config = dict(
    arch='vit',
    hidden_act='geglu',
    parallel_block=False,
    width=192,
    am_softmax_scale=30,
    beta2=0.99,
    ema_decay=0.999,
    max_steps=12700,
)
Rows from block 7 of a small image embedding model, named by matrix and row number. Rows with one number belong to one neuron. Each number is 128 + 32 x the weight over its row's rms, rounded and kept within 0 to 255. All counts start at 0. Numbers have three digits each.
After each neuron's rows are labels from the 100 images, of 14848, where the neuron reaches its largest size: "place" is the part of the image that holds the peak; "responds to" is what is common among them. Only what is clearly more common there than usual is listed. The data: telescope images of galaxies (Galaxy Zoo DECaLS).
# gate: MLP gate (model.blocks.7.mlp.gate.weight, 512x192), inputs 0-191
# fc1: MLP up (model.blocks.7.mlp.fc1.weight, 512x192), inputs 0-191
# fc2: MLP down (model.blocks.7.mlp.fc2.weight, 192x512, transposed), outputs 0-191

gate.480:109164132160112101113174167156118144161072140086117106159071136124146148136110122070145090111172097083073043115174191095127122163173102206096068036120153154096152126176111102140065117152111095123091156076112085128201113105126094153128135107079104137084086054155189148140178156088206104128119099117144151112141150139115136151147114151131134132117088117137146136125087156124111107147168114098090154059115084188113085118115145135097151107138127120135120089113086099108131171072151169133131096074154126183108129152147149145100125122133189134116123099085181111117132097183126135147
fc1.480:151153147113101110145063160121090170173149117154137130153153123094126103099086165113136089176114121102197150166138150193121201041155145163113164089153148139120138122097074153109177127115106114168068114118101123085188203181126108111092116150155118117083122132172123121127139049126155105149128119117130144129141088187101092194168145099126144120084144103137170105123087127132145163134116176155072088137126088100167112128173095066123100191130128140137166146140083167142092111126163167039124137183050167109109098127148136146088111155090141134143167086117096058137123137086118152130
fc2.480:154122089176127116161163122101096144152135128149174168146115116144131167221103110150152098110139135097115129046159130129162152088083113148163171142194122158167156120135106125114186076130171138107091182137114180142164205177187110136128137175122131124147162187161145141095096055141064118093142123148116099122125145196162081120143134100171114107131153193140186145085148162136132138170127072122106135162106100148178138179111132040181163111128122162128118156100166141089147176154167137109126064138119128112091155140133113136133089148125099079194121160127142091150150192096111110169
place: top centre
responds to: edge-on disk: yes; roundness: cigar-shaped

gate.276:096147140099130119086170071111187089123050125048086140163063107112149138194176107107199148075143134114159136158137164129133111153056167144147167140132143151136111182127103098021126116128125180119115102142112103052135129068114123119169088138159115133152179184156093053117141162120052133098126135115135133148165154089150148125129114067121145099140096164157153120129142172124090096107179109084137136105143097060131092149135163188126134133126141139088118169103093115166129147148111114124129132117141132088121074145104142095129146141132134130149074135128062089122136188189092155091
fc1.276:161177130104088126163065160165213152160108115202141176132090116153112112147104133143143089088229171143109126094140102156145166146074131168129059172164132130088141127105126140149098145099082159125151143098107105143145149119087172146117106136127163117089172093146166140138135134077117122105127126132140115128120146023138149087095141141082138094112133122174104130118112156137180077155182119127082197149106123152110133155146152077166148098124132131142132144122235133101107171124133110134172094049121113107173162118107070105128140134152084107126110135141132100123139053106139033124
fc2.276:141148143155097109187084125143108169141109135167087057103144114097144046099112098144069088161122142112080168136098130148143161139154192106094138092122162136124119141144122066092140067119127127121063186110130107087075090142197130118129144165166152132149179074126066133129185158151139153108105131109138165127166137104160145124138118162129141098195122098190093155113131089133111129136104089198137085163113096137143163084156186103117125167147126124147140209134178178194148106138104155076177058119119138066121130092148093074121128120149115058106146100149151134109168139095100100135
place: centre
responds to: roundness: cigar-shaped

gate.297:131088124117095161060085093110149097092092126102069120092148164165078124144149120115096125095053096156127081099154116148172137154184105130108089123105121255148134110139147116152156088100110119127109129080118093125114093132135098118136125039179099147112124146096107130127080150140068114111164070107135134010075101135095171138095107100151098120132113129083112170158119127156113127160098144112185143127131109144144076119129109114134162123161134156126105083120071132122130184073117149089068160123144155122178110085118127139156114100074091139103110172151126087100138145130158081153
fc1.297:091099132128101144084096132173181190132123136160185187114181162172167143132160118162095136127167127097081081125128078164181121150201118178140076157121118125140108098067119132089086131098107095104109118065107110171153135177115136063138068115152113117140120061139157094142142103139170087228130125135084122104139191105105154159138117139187105098110144141116111135114110139127114140139119118113124157053115097139122098124133120185144095149140112112136121104132169162146112102068130087112173068136125102117159124117092202170131129139146170146132082169241120139143135085121157146184
fc2.297:103145110104101105164120169150213096151136119059086055099065085188098083097117115083150132110158133132180137164122174063188168168151100174144169049126129106079160150161110133124056146151093112135165110132171105114115112130121081128193215074115139113177166072157160150150120180147087139121140116122129129127156139126155118164146171123135103156105119132130126109154153176123076112110178123104106189106102117109128141161093124148092101168140120149127092122119159158108189088127118151150157203109182082144108100168145092093139149145134115182098197117101094134142149118125146128120
place: top centre; bottom centre
responds to: roundness: cigar-shaped

gate.343:102105124123088155155104087142103076074145141055137112147146136114081162142171138120089095108091137169171107119143117088138095160128081105109131147143138255141158111112137097155145096166120048122089137116170162131139152110105119173116114101171137142120079180172072112115100166145166163075163088115145113001134107129145150133158148135166082186132108106122137136161147080168098141136093146168134150155121093150137109167093105128135125118134149179091094042112091121094130135075152081089103169125151153164124096080123134146165127124150120180164079089123152072108137123077133127126
fc1.343:143127116133105103134155121119135123127143127107092176163160118135025120151161159068148088101107046171198071146118108145050131205114177075189088105089123151160113178167170082159137123100079129151157186152143131141154118139117159097131230094133135129173107153149146147143074169073120139098125133124164126158118160128088153140138156145108153136166131076060152180150114112115106091143134165163121112140131057131083099107092140151123166150125112138124128117137148176112176172109155115159132146088126153194102158126123122142118142087166106155082058127143137124114121158200126145169
fc2.343:124157148176140135113151128131105120146134149162162151124119153130102135071120146083084109120110030124131081100061081151116102162227124135094045117154120151096176206183136140120128086093126116127120087138136146168155148163092200049151157103163069143082136084181140135082109124145113117167112138158128149134143141110127131125130094193093121080062128101129090135102089119142184153119128107184136128092153125154134071062149141103159146086131130115144158157092189178174129111124158158136146092145060166129088156116156132143137135180167146119123089109146135082131097111162093091163
place: top centre
responds to: roundness: cigar-shaped; edge-on disk: yes

gate.407:120071063111082191115143162108132102086111056098066153134108158146118181128164168064107106071136145132112053120147143129082133163120078093164076131089160156167101100141135141188112088130130097136097131070141115129165149102123139045129145101139114119133131138134138121143129114129137141134173130132171180085164139080110164094158056160098094147084107087104126147172141067135082127128106104147185156078114077132111118150154155146191140039126113119154137105085156127149113157121130121133137148131139116162102131163045129138184144149134184142133084077173144135125187102108183124177
fc1.407:121140131129126144071164129099158152113086138084128136123120100130178108186176069170137139158116146147163123126089126044175159069118159124069167087114138130139117131088095130077036110115121082116166128064088077171131125126104128082114120139147098140120089154105125090124148155072112160078127173117156132131148189082146133116112146065152165133186157143071156137134090104122064146124078131122128122096131128126119082126101127154120105133117112135114111139124152150040172152131074125145118135100157059155123084165113191162169109148100142124029084124074090169126123145185097082106
fc2.407:119168133113136115082080083074173091089194124120110100084110092135228128146110115137075107121120165119131067115122079127127091188134128145108102137082140110129141142109043178133118068132206045102094110082104139132138013158141107124085112143138104151075056141063089120124124110141098128165134125141133130124137169127154104068155130103137151114159128192124109175120123118125141172113091129202100070098159148133157062107103139112143157131146131118129144150108116139110170131119122087132139108135162158106115105137091139162170118089140106098193110137146098202123132162166116129165
place: top centre
responds to: edge-on disk: yes; roundness: cigar-shaped

gate.425:092116130179133145157202096135180112098056104063143140095108164103120127165164067119191184118123166151165129127066154100136187136141107125126132203131130143082127153159141150141166141168199093134143130135129183076141149114128156188121213157124146149184097148180164155112115121119077138099133122143107118133208151112146165113081151153123115101090138129183167118143148143121089106143115107141140152118143142089091060197202175146075159089127133107123089096127129103142111132092138098147153135117147137142118113149098228164168126168137170124102134150112170150135132168174118153174
fc1.425:087167177098124127118148204127193086156179143092130134225097120079134173085191168087092132065142101132103112105125196096134087151151121068154108129137117133188159137066092093162169116138161150112136152185104144125122090098110089139136110117053124128131147095117148098171062132163205088192115118117141147118134104114127108079100102142144138126167147138052092161126122152132111131148151143141069118116125117155152143096085125163143101164151141112131175099131135143127119122149077137188147154164134091095075114171134085102138128097157178085149099049096157139129132185145164141123
fc2.425:092154147147120133137109105132151131182172124088122121089162110129172099132117100178166104136182161129141163073207216094149150134090161147056140093147125106060148135138173122108128148116074126122145040098123168075100071104183075125159080167123100129148166181203155093164129113167144103116139151128143119111130104130144108171171127108102135093176174089079077081155132155126072103083151164085098189067164143132106138155136108236106127112131109103124119162146153112101122134101122137141148132139102099116088126134113091126146107117063116147113128110087110120145104118199149114114
place: middle right
responds to: roundness: in between

gate.186:136180120142115115135088130193083144156098137065118080157084112153096128090103148148126127121208184146115095167116152057113125168124175111086179110121127117160107113121144103125149119144163126153125153116111191084082099051165160179091094196135145123162129123208141120115165161140149172097137123129149110125110101146064142130119132127092133103132146157130135096140115172126126057129129124091106115119128140180072167085138050142194128133126136132130096106143066060118089136167126113190140094145158151144120103116180162102143114082132124127189211158124183097124159075092168131073
fc1.186:200118136092186113136168118145208169133104118117023154128036153131120072124102164117130082133150158102131104195180160113112134143158148125098093180112134135120118149204110100143151118089107103151113156169063012107102155067093163143133147086078142144126133130118149131113133108064101100115121115140137139124184148161107106101125129099148116136040121148131114145124146140126124143140101134140151140171141062187135106123170133102142103164148112112130119104135160131140136120050149145156092131077117079124175118171114114113125132150062098154108121119056160123129148047137145145136
fc2.186:143115145163106124187128083105174180125159096049083123139102132169152110154178091153217077160110143151184130129183161069135175083211132127141126141107149124123123157154184145144182077131133186114109161121158115136147145181185096170193141115072119135135135135197128110140100125156109154103123130147107112136164196151099117123106128174138139120107131138118177138125164129124073199064151130144184178149143131152147111133154136162124158118131098109136165118141088094111139148059111122144121131176129156117076151198176153131138121175065105151170103169171106088131136164186143123148
place: centre
responds to: edge-on disk: yes

gate.227:122153157096155166187096104121172197182137117101171117103111092154124141139092124123152195105140139088132139130115123151120130098060096148167145099129153126112148121127114132113128146157120080104105065148112096162128128086111113213170103103092106139109157091138133133145120145060102105117133146121153134125129200129168135152148114147187122123155106178057134049135079144132064086165085139130034177111135147093126180095125108171142063132131154125131126121131100143068143143111093166141163146086117092217164124107159131138107131145120145166079137138065160203132134106207108072161
fc1.227:142139118174102128132068200107119117120189132207089175160155129145143154055075168167058116194091134118081065172116172133135101095162169130163085111066126125135137117135084113140129151161109125102120162124105097105075122182104143110110111121146164127111154093117107057145075142196076099144148126124138131126110125101129130064120135143119130121135108152179114108128158158116108147084168133128157065133127137072135183090178140124096073107112127124135142176124125128105144093138113105080131097143078222119128118107200169189102131092167163107184082127081092126121122140074114123116
fc2.227:159135129153097113063150073100105039150221110122145101135170145097175146135124092125089136119115073167156079161164221130152173090076157114126174070148133123082137097101034084125130158047192058154163180153130183118157162096110122150129131147147165115152137118119053152143146092097126141155127109121119133116164159092115141093169117094137133085121109185123133120129151174126120159100155148101144102080118073088162058108149158104121080124115115152145081136125125086104116105120122157141131161101128130115118133132124192143140115102164087111145114174088103141091121126123162180155
place: middle right
responds to: roundness: cigar-shaped

gate.140:144127123073111132111145124176141155151083079124094125130178179105096170129137089133117153106094108164135138126129148146122116181164129119106114136105189207109159082138161138173143066148132078084174119140089182124112088131131144165168082119119098132106100191098133129126106152169177089188110079079117146082103115200094149164164110115139098143207128159149153168187076155133118152142124160164141119155129142172108141134119083143130146119195055136121114091094052122089095154136165132192071164151189179087153119090111179112158148101140141136117122138157168101116173157134171181135
fc1.140:165135125086126087189118099086121141109090163141132092101055117134133087118028103103110127113150166078180124127160138077114182080099103143141133152120127131073127114106080125145147128152183165155081139145179160074172133072172081134112104161088107147163184146153152159107096114091117116126121137118140127132133120109156084134092138105138157205116186182093102000150136132123130114153105125097105156153161146117142108124183164102110121144113083119097151156120192129098118061135105163115201076130081095151114115135094154112091151178112136158104144126055128145128107152119140085160
fc2.140:130111122150129155126125158087130206105156135167181190095157154119186103199102164135092181111098180120154119047189135155122112106096164092144118089115149164143120119126099123071171118132096092124111121079109096135107089079099097130121122163114116152096146098132137172140048146124052094064112115150132127127156058140181098098154120103091112147153129106102108120126187155129133114162133144099098134147134165082126086095113089151144140115123126137134144128121075081121174183118096104066086094170115141126121164059128113158127136103102106086116142178137082107094075201173077051142
place: middle right
responds to: roundness: cigar-shaped; edge-on disk: yes

gate.156:112156147057118141163083121148086123138097124119155125133152153147136101171064128157132140083141140130048152101002114133111134158095187182091136149081117154100136108115114142101048093137081111107151161104148147188083121103168181179106183159133147124109082076102048129135186148182102170099120142147123129147131155137125150157142125120101124103163127153108118142139089104113065125168146140146120124096120162143060152077099114125134169110126135139115109131114106092158129129141174162150102131091132127159133173116115135153164141168163183182091230128110225120124120124108094104142
fc1.156:107164133125130145124134021150117141095147133095063138117125151071152178158126117110112097122143120178161122080181168107127182094142085066122117091087125133176111164187121145119076098050094176116111137038104152086217091124097090063116174146060082121146109106151135167129082099102128132146151117147122143134138155157075101146161134157132109116159052091128141083120123138132101069153116114102084130111136096145161170127135083159100073121141150121135167103108102100172118207114144086119118151127141183150107115139130161132168135133093156092143133096064110156125124101130129087089
fc2.156:165111118132125136131091093147056155155151123212096152111069127079168123111149171125062125174118106113115182058158090097138182103123115128171157131120115110128135123134166094127139100021076132107126138112095151124215148138116128007152163141147117113130096116129130137131150078140158119170117126147118111136095131233133102161153110175136126107130171167153156141117114108120168111162175165110128157126110163179171170126208154135119122149126128134128110146118107090115140137115148073133161061145114199096110146167124099093146123149109135086177095125114130098133121101080128074183
place: centre; bottom centre
responds to: shape: featured or disk; edge-on disk: yes; roundness: cigar-shaped

gate.131:114123144103139167081111118136129100097120180123088130092132096175113116139130108172112172109104100120087093108169107101163081166129158135138100032044051161150079140192159084136124181131150094141075119108173128139122130139141122136140189107163111152109141121149146177181109182126160156100087113068120136092084121131140176100119182102062187178135096108133105154080078162202117100086115128133153102131113141131084125112103138131135156110119100088181096066048132119115124170132148136093106111096129147104103059133121137119130105100104099171091127185145153080086174148175148134098
fc1.131:092058035069116108170152137177122158114100174136095136155161124165143161103150161139130150148137127138141165147133157141172109124140146087150117108075088172113000061154152140163122157139116149165099164167140140129128118110123129183148150114100098144121125144131138164196109176125133148103144145058121122078151103182126119163124171107174139196150143137156106150102108146215168126164119162133119118183101144132128130154121140120136154103129171118161143129018137158140166192161162138111131153095135157167161108109174099107159081095173154172108147132099125129123152177154085137148
fc2.131:073199125148162110188146161087085139100099115110148082100105099146135125124108160110136132113146119121123120128136104085106121101108115079123151099100133209112096129165116143133080145124101189077179122149146162093105095079147091143111123114086135120120152085139130131110118180115133185065121182185091132024135123138096128151129174078052197159119141158075105092224134112142120089092120128098110145155169129126135141089094119151104131192125200194184141109100119105075131095140108101106120151102168133145037095115154102131045139123114147140108145112104155119116120132150111113121
place: centre
responds to: roundness: cigar-shaped

gate.405:142128137115136147121078136165206100141117142120113126153101042107195062139089112116066108063081129146145118053103145123113141087174178156199116133114135126050133156141128145158138119175106172096144167136057164182151154155116133066147141162125137134141163099178134129144073067151093103098147139130135152125084147067136113178090128130169128138130114129085124135128088159128091079125072113159115124132143089090080133147085100155167138150123157131133129130118122157091116125131127158104104179098101088136073146105166124098139142069155159154108093165063119050128114153147152059190
fc1.405:083138145158134138165091169064092079061077136080052119123092101136100100068095152117167092180102186039124132140127092127172095103091152099068176098136144120189147137087111104087123091157128166139094194111175132101088084126199132095125115117146148135203117121155127115080137130091090121093149140112131136127144136108148135077101110105146117085060107116154152104135155137130064186119106082124136123134126125115175113094172207063137114141117137123153136159123140173157157098108120139120184111098135105147104117130150083099100130150165088102144193141104141139135126140109063133192
fc2.405:127137141187130129133181077150138077136194108129143091101114140114126139114105108132125113125119154036203128157095120099113055158089105148094112115113134129097159099114141135073171119171179111121141108122093140170154118140160103066154151153146104114179094193099102141140118099159090141175129135131135104123076073037109083128138149096115137110100182120110145205125114197126147182119175104164189141131139099146036118148106118157161110116098137144133149130128167160106134140149105131132140112187163083078100172167099115100114110105081067088141148111197111158138164162078155188110
place: middle right
responds to: edge-on disk: yes; roundness: cigar-shaped

gate.446:168118127147105113116161153193093102106145129084123137184106103143067167185097142088139061137098083145149084141134084096113126112153156154115202134108123146127109126150012166073128121196123095141086158130061103110149056083133127115114133124091128150114061138104044049119142121106102139198097129140112136131224175106112091120117136136146135146079149097158199179134116100120164160149128097165128129112146107168101119162106105113127098119117133115131161143141151128120120133137146119141096154074165098139170092096085071087136165095157189135143101081116124100127144117146077132129
fc1.446:165119136183133130091158124177097178132145129114158116117105078120143177092156097023134150170079074130171101163097148089133118104168157127105162122140092126128103106145068085095088144191141223132164117167107148170097128137107162147190166045152104133155144127115116115120126080148078145089117129132115146127108147111165132175086107125154147116083148122072126069129096160122151156145121187100086145194126062069186163131143146151164111135141135137133106108129094122106120119101127164163099128104127205103158130091156134116157151102095092131091104166131066142122134125103131137232
fc2.446:102149151125134123176095097206203062104163117097104104121127106086097098117147180168128131147166130123095172095161156173114172130092107132144119105115135118142130167159105150160174079130182126127078167105092139078080119148058113164085132202107120133133142054130078149128123180151078093185131134156148139138153120088128124085122133143157153108059074160161125138127109136139201125088135077125141085193124115096073093106177109096132169172154136126125122139105059085142124167167168146145163104121105148145156170085106133072112146217108149112150134170119147153149115096134147085099
place: top centre; centre
responds to: edge-on disk: yes; roundness: cigar-shaped

gate.210:126140094190127143108145129149151145085070130138106123117129138122123087199217173133153171190128135148123153112117136076119118202155123102096156144125113139190126163106061177166108141169145111119091089156143162126137123096149141166135151102153131120152078203090030111119164166133171134086155142128125134132228117141167142099119134125137140154134129108083139122130141156132070192129042173135165227129109142106113144208127165160139156118125131130127134120134167127103082102157119175168168071109147127161109130155095101157135135174167104137096108111207110125135117120107138164146
fc1.210:108147116163113133150132148157067140114087124122144182133120127168107101085127064175157091143100126058201148127094146061134106092171134106110071168144108118095136168107133115173094138142178181133126183175206105158154116108133160207195150147186128119103139099158150162126186138121212172138113145125142125121131105132142155239102133141132118093138201091154154103131109165132138154134084110091127142099122071146113178106122123065134102113138115121129106126118143181123130123139139189150090140129162108155119144170137103098093127106148147138053103152161217130132108146100091132085
fc2.210:106136150120121116114097115221119125083184144191118095127109142124095144149193200138101121127163170067133084135150105124115171135150123124095143114150115153116143111182181150126176141093088173140114185078111093087144130176167159076120130144144090132160142134195178136105079077113059148129110141131125122135127085156109136139066139139147121131178126088113148132136122155125152136164130142166106172207110125165095091140216219155075124140127111128103136127127086169086116131126148147157179098099167140124127182097188126097124140125078116107181128094050110095130142106105161061099
place: top centre
responds to: roundness: cigar-shaped

gate.158:146093142131113145169084155088169115146163145153158173086157143164133178132109124071178161126133218078133163148113155121095110097087142105123103134165162123149140109091085134145102150133031213133149110140161133150071115106173135084131122146108129135169158128165132155117106144086091139054123132140130125124159118113157138165165090107154148165133209178110132086116166134136173121110161101121117122181134128043145086141133195095200135125134152117106150190138153131107209141143135158119155118143099087189141082204119114134128106166101127099098118159148146122133148160080075118198
fc1.158:127128125130120105179088151162072089089161137118164036158123150162192154134095188100112140090133201112185137047097168120136131104213116068049145124100150131153107118146076097163055108125109199129133121147117156075120105116200138148148162151055164124143115100174114136134103094151182144081092126141123126131172133169130100085124123130127143141105173124122111101134162168129166104127128148202147107187121129108173134127093099093114130104119142112131145128112149109151174108141138143120121201115141159153101132155161118125134142165192199109133190133121087184132119119078129098112
fc2.158:107141120123110116152129155110136154155168141114104102124177152164185038168109160214125124098163190103083127107128194133159172070151169056193127097081115120071137113134085158140136126147191152133094155093130166106115130067192167157132164164105116123116154149202152131133086170135127151111118104143131134111084088094154150122079114160137100134123149128121075076126145114129092139093165108120069178110127147130054070098121104142108105127104138122152102153139136139115115124164108142117077200153130137162124125110146161195074126145098137178088205136109131152129147173104196168114
place: bottom centre; centre
responds to: roundness: cigar-shaped; edge-on disk: yes

gate.396:147112115116166133087121083153154185131179126163139120165167153153095133142170158094120124090118119178230119140179136104112124178178073111102127170163130126153126111171077178162141125162068084131137130058040114129146099084104091089138109129134152123079104123132079121149059141094122134115133113139127135128166128101155124086146164136134128136133131076161241098114168138119108132132091145217112177140126121154167118189112066110170143123134112162127133123143194179103182107079166081106118076123164132151132143094120080127139111085095119087107079096102117118124141122105145072138
fc1.396:107095128147131128148067106107184061083171120108131174151183105164078084162162093121132137107041117147190144133145131128141102110113222149120133163105147112136143128111160097076157153149163088124126099092167060118156234079149117176131183229162128121109090131182138132130113102117116123151130152124143128120138113118149150125057135090145128130134088122111112129113133119134139090168106129172156085066143142072162095138129109159123054112142122134112107153123068158141140087068104129095059120177137136180146106071162203106103126155126141077125102130111125107134151113126131103137
fc2.396:094097125104118135123145155145124117134130130137129140058091097147095133057122120155168109163076221156203145169154156133128192080152100148126147133129100131098147165117170144091112167255114115114127145109113120018097163175165112142176155127144119130158137168225152126137135096093080135109133123119135108124177105158174130185173174062142124167194062116124129093135154100121139086131119113118132115096151083101130138160116086219132081086128156130128121130137113075151150138109132145111130159117126075136135106108092180124123115166132126186094129095140125112140132134136160113153
place: bottom centre; centre
responds to: edge-on disk: yes

gate.194:186138121129141113132150193150120145177081160081101142145113115066146112117124054122147118136136128079121139090176144130141047142132140127134121116134185178160083100087097137076160078156136157141086149178069159120110056112122105150115129147095084141174134057159124123143074095133120111138132144126128158141081114096084135123178131152139156128170083188101096153127136106116124109118079054119123076151100104158129103063119145130090145179119103118122122145119061079105154171168114101181061073141181168158113174089205163091116099100094165111141083134115140136091121118162122185132
fc1.194:060072096125201134132176083128151073119146118095100109077123165119107132139145141077137139136150122113096123166122135087129195143121051135130172144092111127088104128169123142092182141107109135191093085189127178063154144166123154091078134080079151126152130130151160157115078108174123110162143137132125139130152167165139091131034141095159097109103059145154161165139154085125123108162131184065092159139147090103120127143154172130082140125134147129115123154125142101168111140078187109176078185159160140079143145145094125081118140117086078064162120130102179179130120175154167130122
fc2.194:162181130153127140091157192162153110059110131083177076154134092133123109131101122074153148081148091134148125110077136118161116156166123171173161119124146096176088122131099108135091152212098093122164196151194056124119137120092094132135146043163164135146083110120131088126209136138104168173133116144156146147199143126112170114162123092129124151123119125162169135114125182113197162099136190113148196133139094102114145087124130100157085138137135125150100122162127142118143132147162180120159185148108132216142089182120157157112101118151197150099154111165094129137084095127156145165
place: centre
responds to: edge-on disk: yes

gate.198:113154127064110114177092062106118119090075135157154144114106117102115142082087161135108114129084125112138131106169122154119149137120085073104065085101132119120108141182147126197170105124099125160115138147140153082125155165064102076161158133111143130145128060171077177121141149111071129129144112140140159111142117083145138087055142116137132159046129134122052114138135169130150121104096096220130183183133102132090079105135162175107132121140112116109144112139196137079177127124164151127140087061132161227117084157156120109137137195145151132133155176103186088129152126128133157176
fc1.198:116109135138120131097090176178115196118183121193129191153167087178102158128214144120079138153136100094167172147127123137103090148178184109136169116104113121109091116164143125114131108155053126116149103072130100142096146083145129125162141104176129120093082144137095128119119091068185187111141137112161140115134146165134123150087113087121091162170157137148144162131093158126136104162139133150132063183130155103200150147104139171124165171128144140142116092114095103101109073072134053049124121129131171089124086085120124144116113096099098124077132196137047112134113169125060144160
fc2.198:112105127130147157111194155207086135076106121140095139189099142123097203044103144085073125131117078153176148110110124122114119115119122125124103142169124120164109106118084120136087114157080065105125146092093140108040069116131148158072084153114125129126106138098137039128172117117130127102101138130141110133153081186095152155097157137135131116162127103184136113128142064128159149152110098101108047124114078134122154108125110151147112086117116147131181167149026190146165139154120127060070125198099180090140104140150083115126110139090110112083107116110098126141110127110098159083
place: centre; bottom centre
responds to: roundness: cigar-shaped

gate.89:122106189075145173124103121141090120109092078131101103127143151128139129121141132156102127111116145135116146102138095165114107139134135108108130163073139142179128163172162178117115122123118121063144135135126171142094086128130184136128145137139197141123100136095088139116120131138118165132080150122121152000102102140114158097114147161015144145130120152115115139139121118021136143094123137130149110162111170144107141135119101135100132091146048163119151095148089106134119205133178080136098149145127133105116160081114132122106255123120123176121122106149134089166190131131118151101
fc1.89:158113078126047040156125136105102133129128139135158118150126135128145138126117134083116082132108151104127125095122149151201151079121111112140131144240128102142176179176100138131121086123087149161052160132129121086123131133141121107081124132110078194123134102156127108187130103109120131107147051095086135152138114143104087139126098098165104106113153162165132101107097120133190135225118124115110124148035106122144103123137140111144114096063130116098206172010136137142171150131119125090110132141090142169123119138142115137207079135134152110119138086097119106171161155107090103154
fc2.89:072118187158202109131123137114143119124174104114118085131152086169133132133151127151125138106160121132141140114108147087091128134118138129131116088061144113104080189124135111118142151123154143108140113105157149128114114124154138134146173111102181138132155132133119155143097150152108126095107245160095074108104117133189154099121108100000129114131109108071115141072183123082106114039136137135126125131120127087124127117088136109090145147141172148180078119234170140114163119133102189140130134121177127117065164132124099121002135106144099142121146130118108183201119151143139124127
place: middle right
responds to: roundness: in between

gate.244:180144147099155134147152233180112166077095104204131155115158192098132122124148145101148136195167134083103150169133140154112132146102116114155069118155143147054106115124137105156121139120119151120189109228181159144154102074166065169179116145109104135204151097122132154119153103129131076155112136127123123137157150201139124163133138192166140157057124172154133180122060116123111114093151119107109133197116104083159145112126106078125147146121117134126110130123122132149130150128163159107131129130149189206178104117203154154136130133106149118173140164165165177118126137150152154141
fc1.244:142156114166092133152072143089191075055112120156151189124146145183074092093095171065133140079147124067110095112172057161101102158145134111116085093164139132097126157135149142227094135171172110121099101139199097085114081098136107128117187103160111128091136163189158152148218167108180195174123129159126128134167193115198116145141144114137138140072153148099102119122176154137191115162118124108123131128129172108169104141131130165109137123133104148104137107120173155134150095105115110142144124075129083138146138122138111144095144148134180191068098128145163160129125158125110126107
fc2.244:140148151218150141110121109185152139135147133123164129115095098106165149111094147114117118111062115118153151148082178129131136111048129105121124115130129118163149106105106094128135101121110015153153112164117055143151125110054122135199123103099150129130091201206170090138106155127112110110131111148131124123157116101165112074236129142160131148037139135156117158155143154115137102092152132089078141170117162123146154163118077104190158108134119136101155116124133164149118179170122100164125154105124080071115107219157153151165109173179148166133100113082132155109135112176138139110
place: middle right
responds to: edge-on disk: yes; roundness: cigar-shaped

gate.434:160108135120135126173093175183073114149164143202135064185146109135137174112134184134139243177206098126156164209165141102124114142073121151177101167119117126135143140121178104070165116169125110153127100145125139150125127140156141131096121091180117133094151187046088165122061118181085146114111139130144125130087084173132149103155123125122118143168092182108149158139143100129122144098018121181156144163142112148158142154110111096164124152120117139115155128111133134070107114128173135074100128113107116115128068106104069113148150108146126145107148137192165118126139167084139091121
fc1.434:155134118148113129197126124120160139078093140093073148107072148175052077131153072103074117168071123124182098125122082133136102161076110161110156142150155127166129172119153135211122156206094038135116144131161099120092213107089098175153058106149121134147088165091114147118171104100154151117139125141140135127146140106122145102151130142105130113136142117149132140128148139124112171128101184136183116137125110161106070159163121205159069148139112130121114116098115135130108143043134118112097133100134220170133124106152151090136131182154088113134061174117094082124115147098122163184
fc2.434:124154108102104152202100152124105086141126135152126107146055162129143099100115109083044130066178121164114084105123095117123084157069134132138131155174133125164131150168172152094151102122102117110118143202118135181138076115134078158084096143113150120125131139117184074127120126085168104111146144117125116121126101186109158124162104175115121099130181134135142115133137148136075143088101066148075080119121162179078089186129056136153074159097112133127112065140128086123122141145075131137076155112164072181094163140116087149139117095197180142017120137162151137143126131093140177142
place: bottom centre
responds to: shape: featured or disk; edge-on disk: yes; roundness: cigar-shaped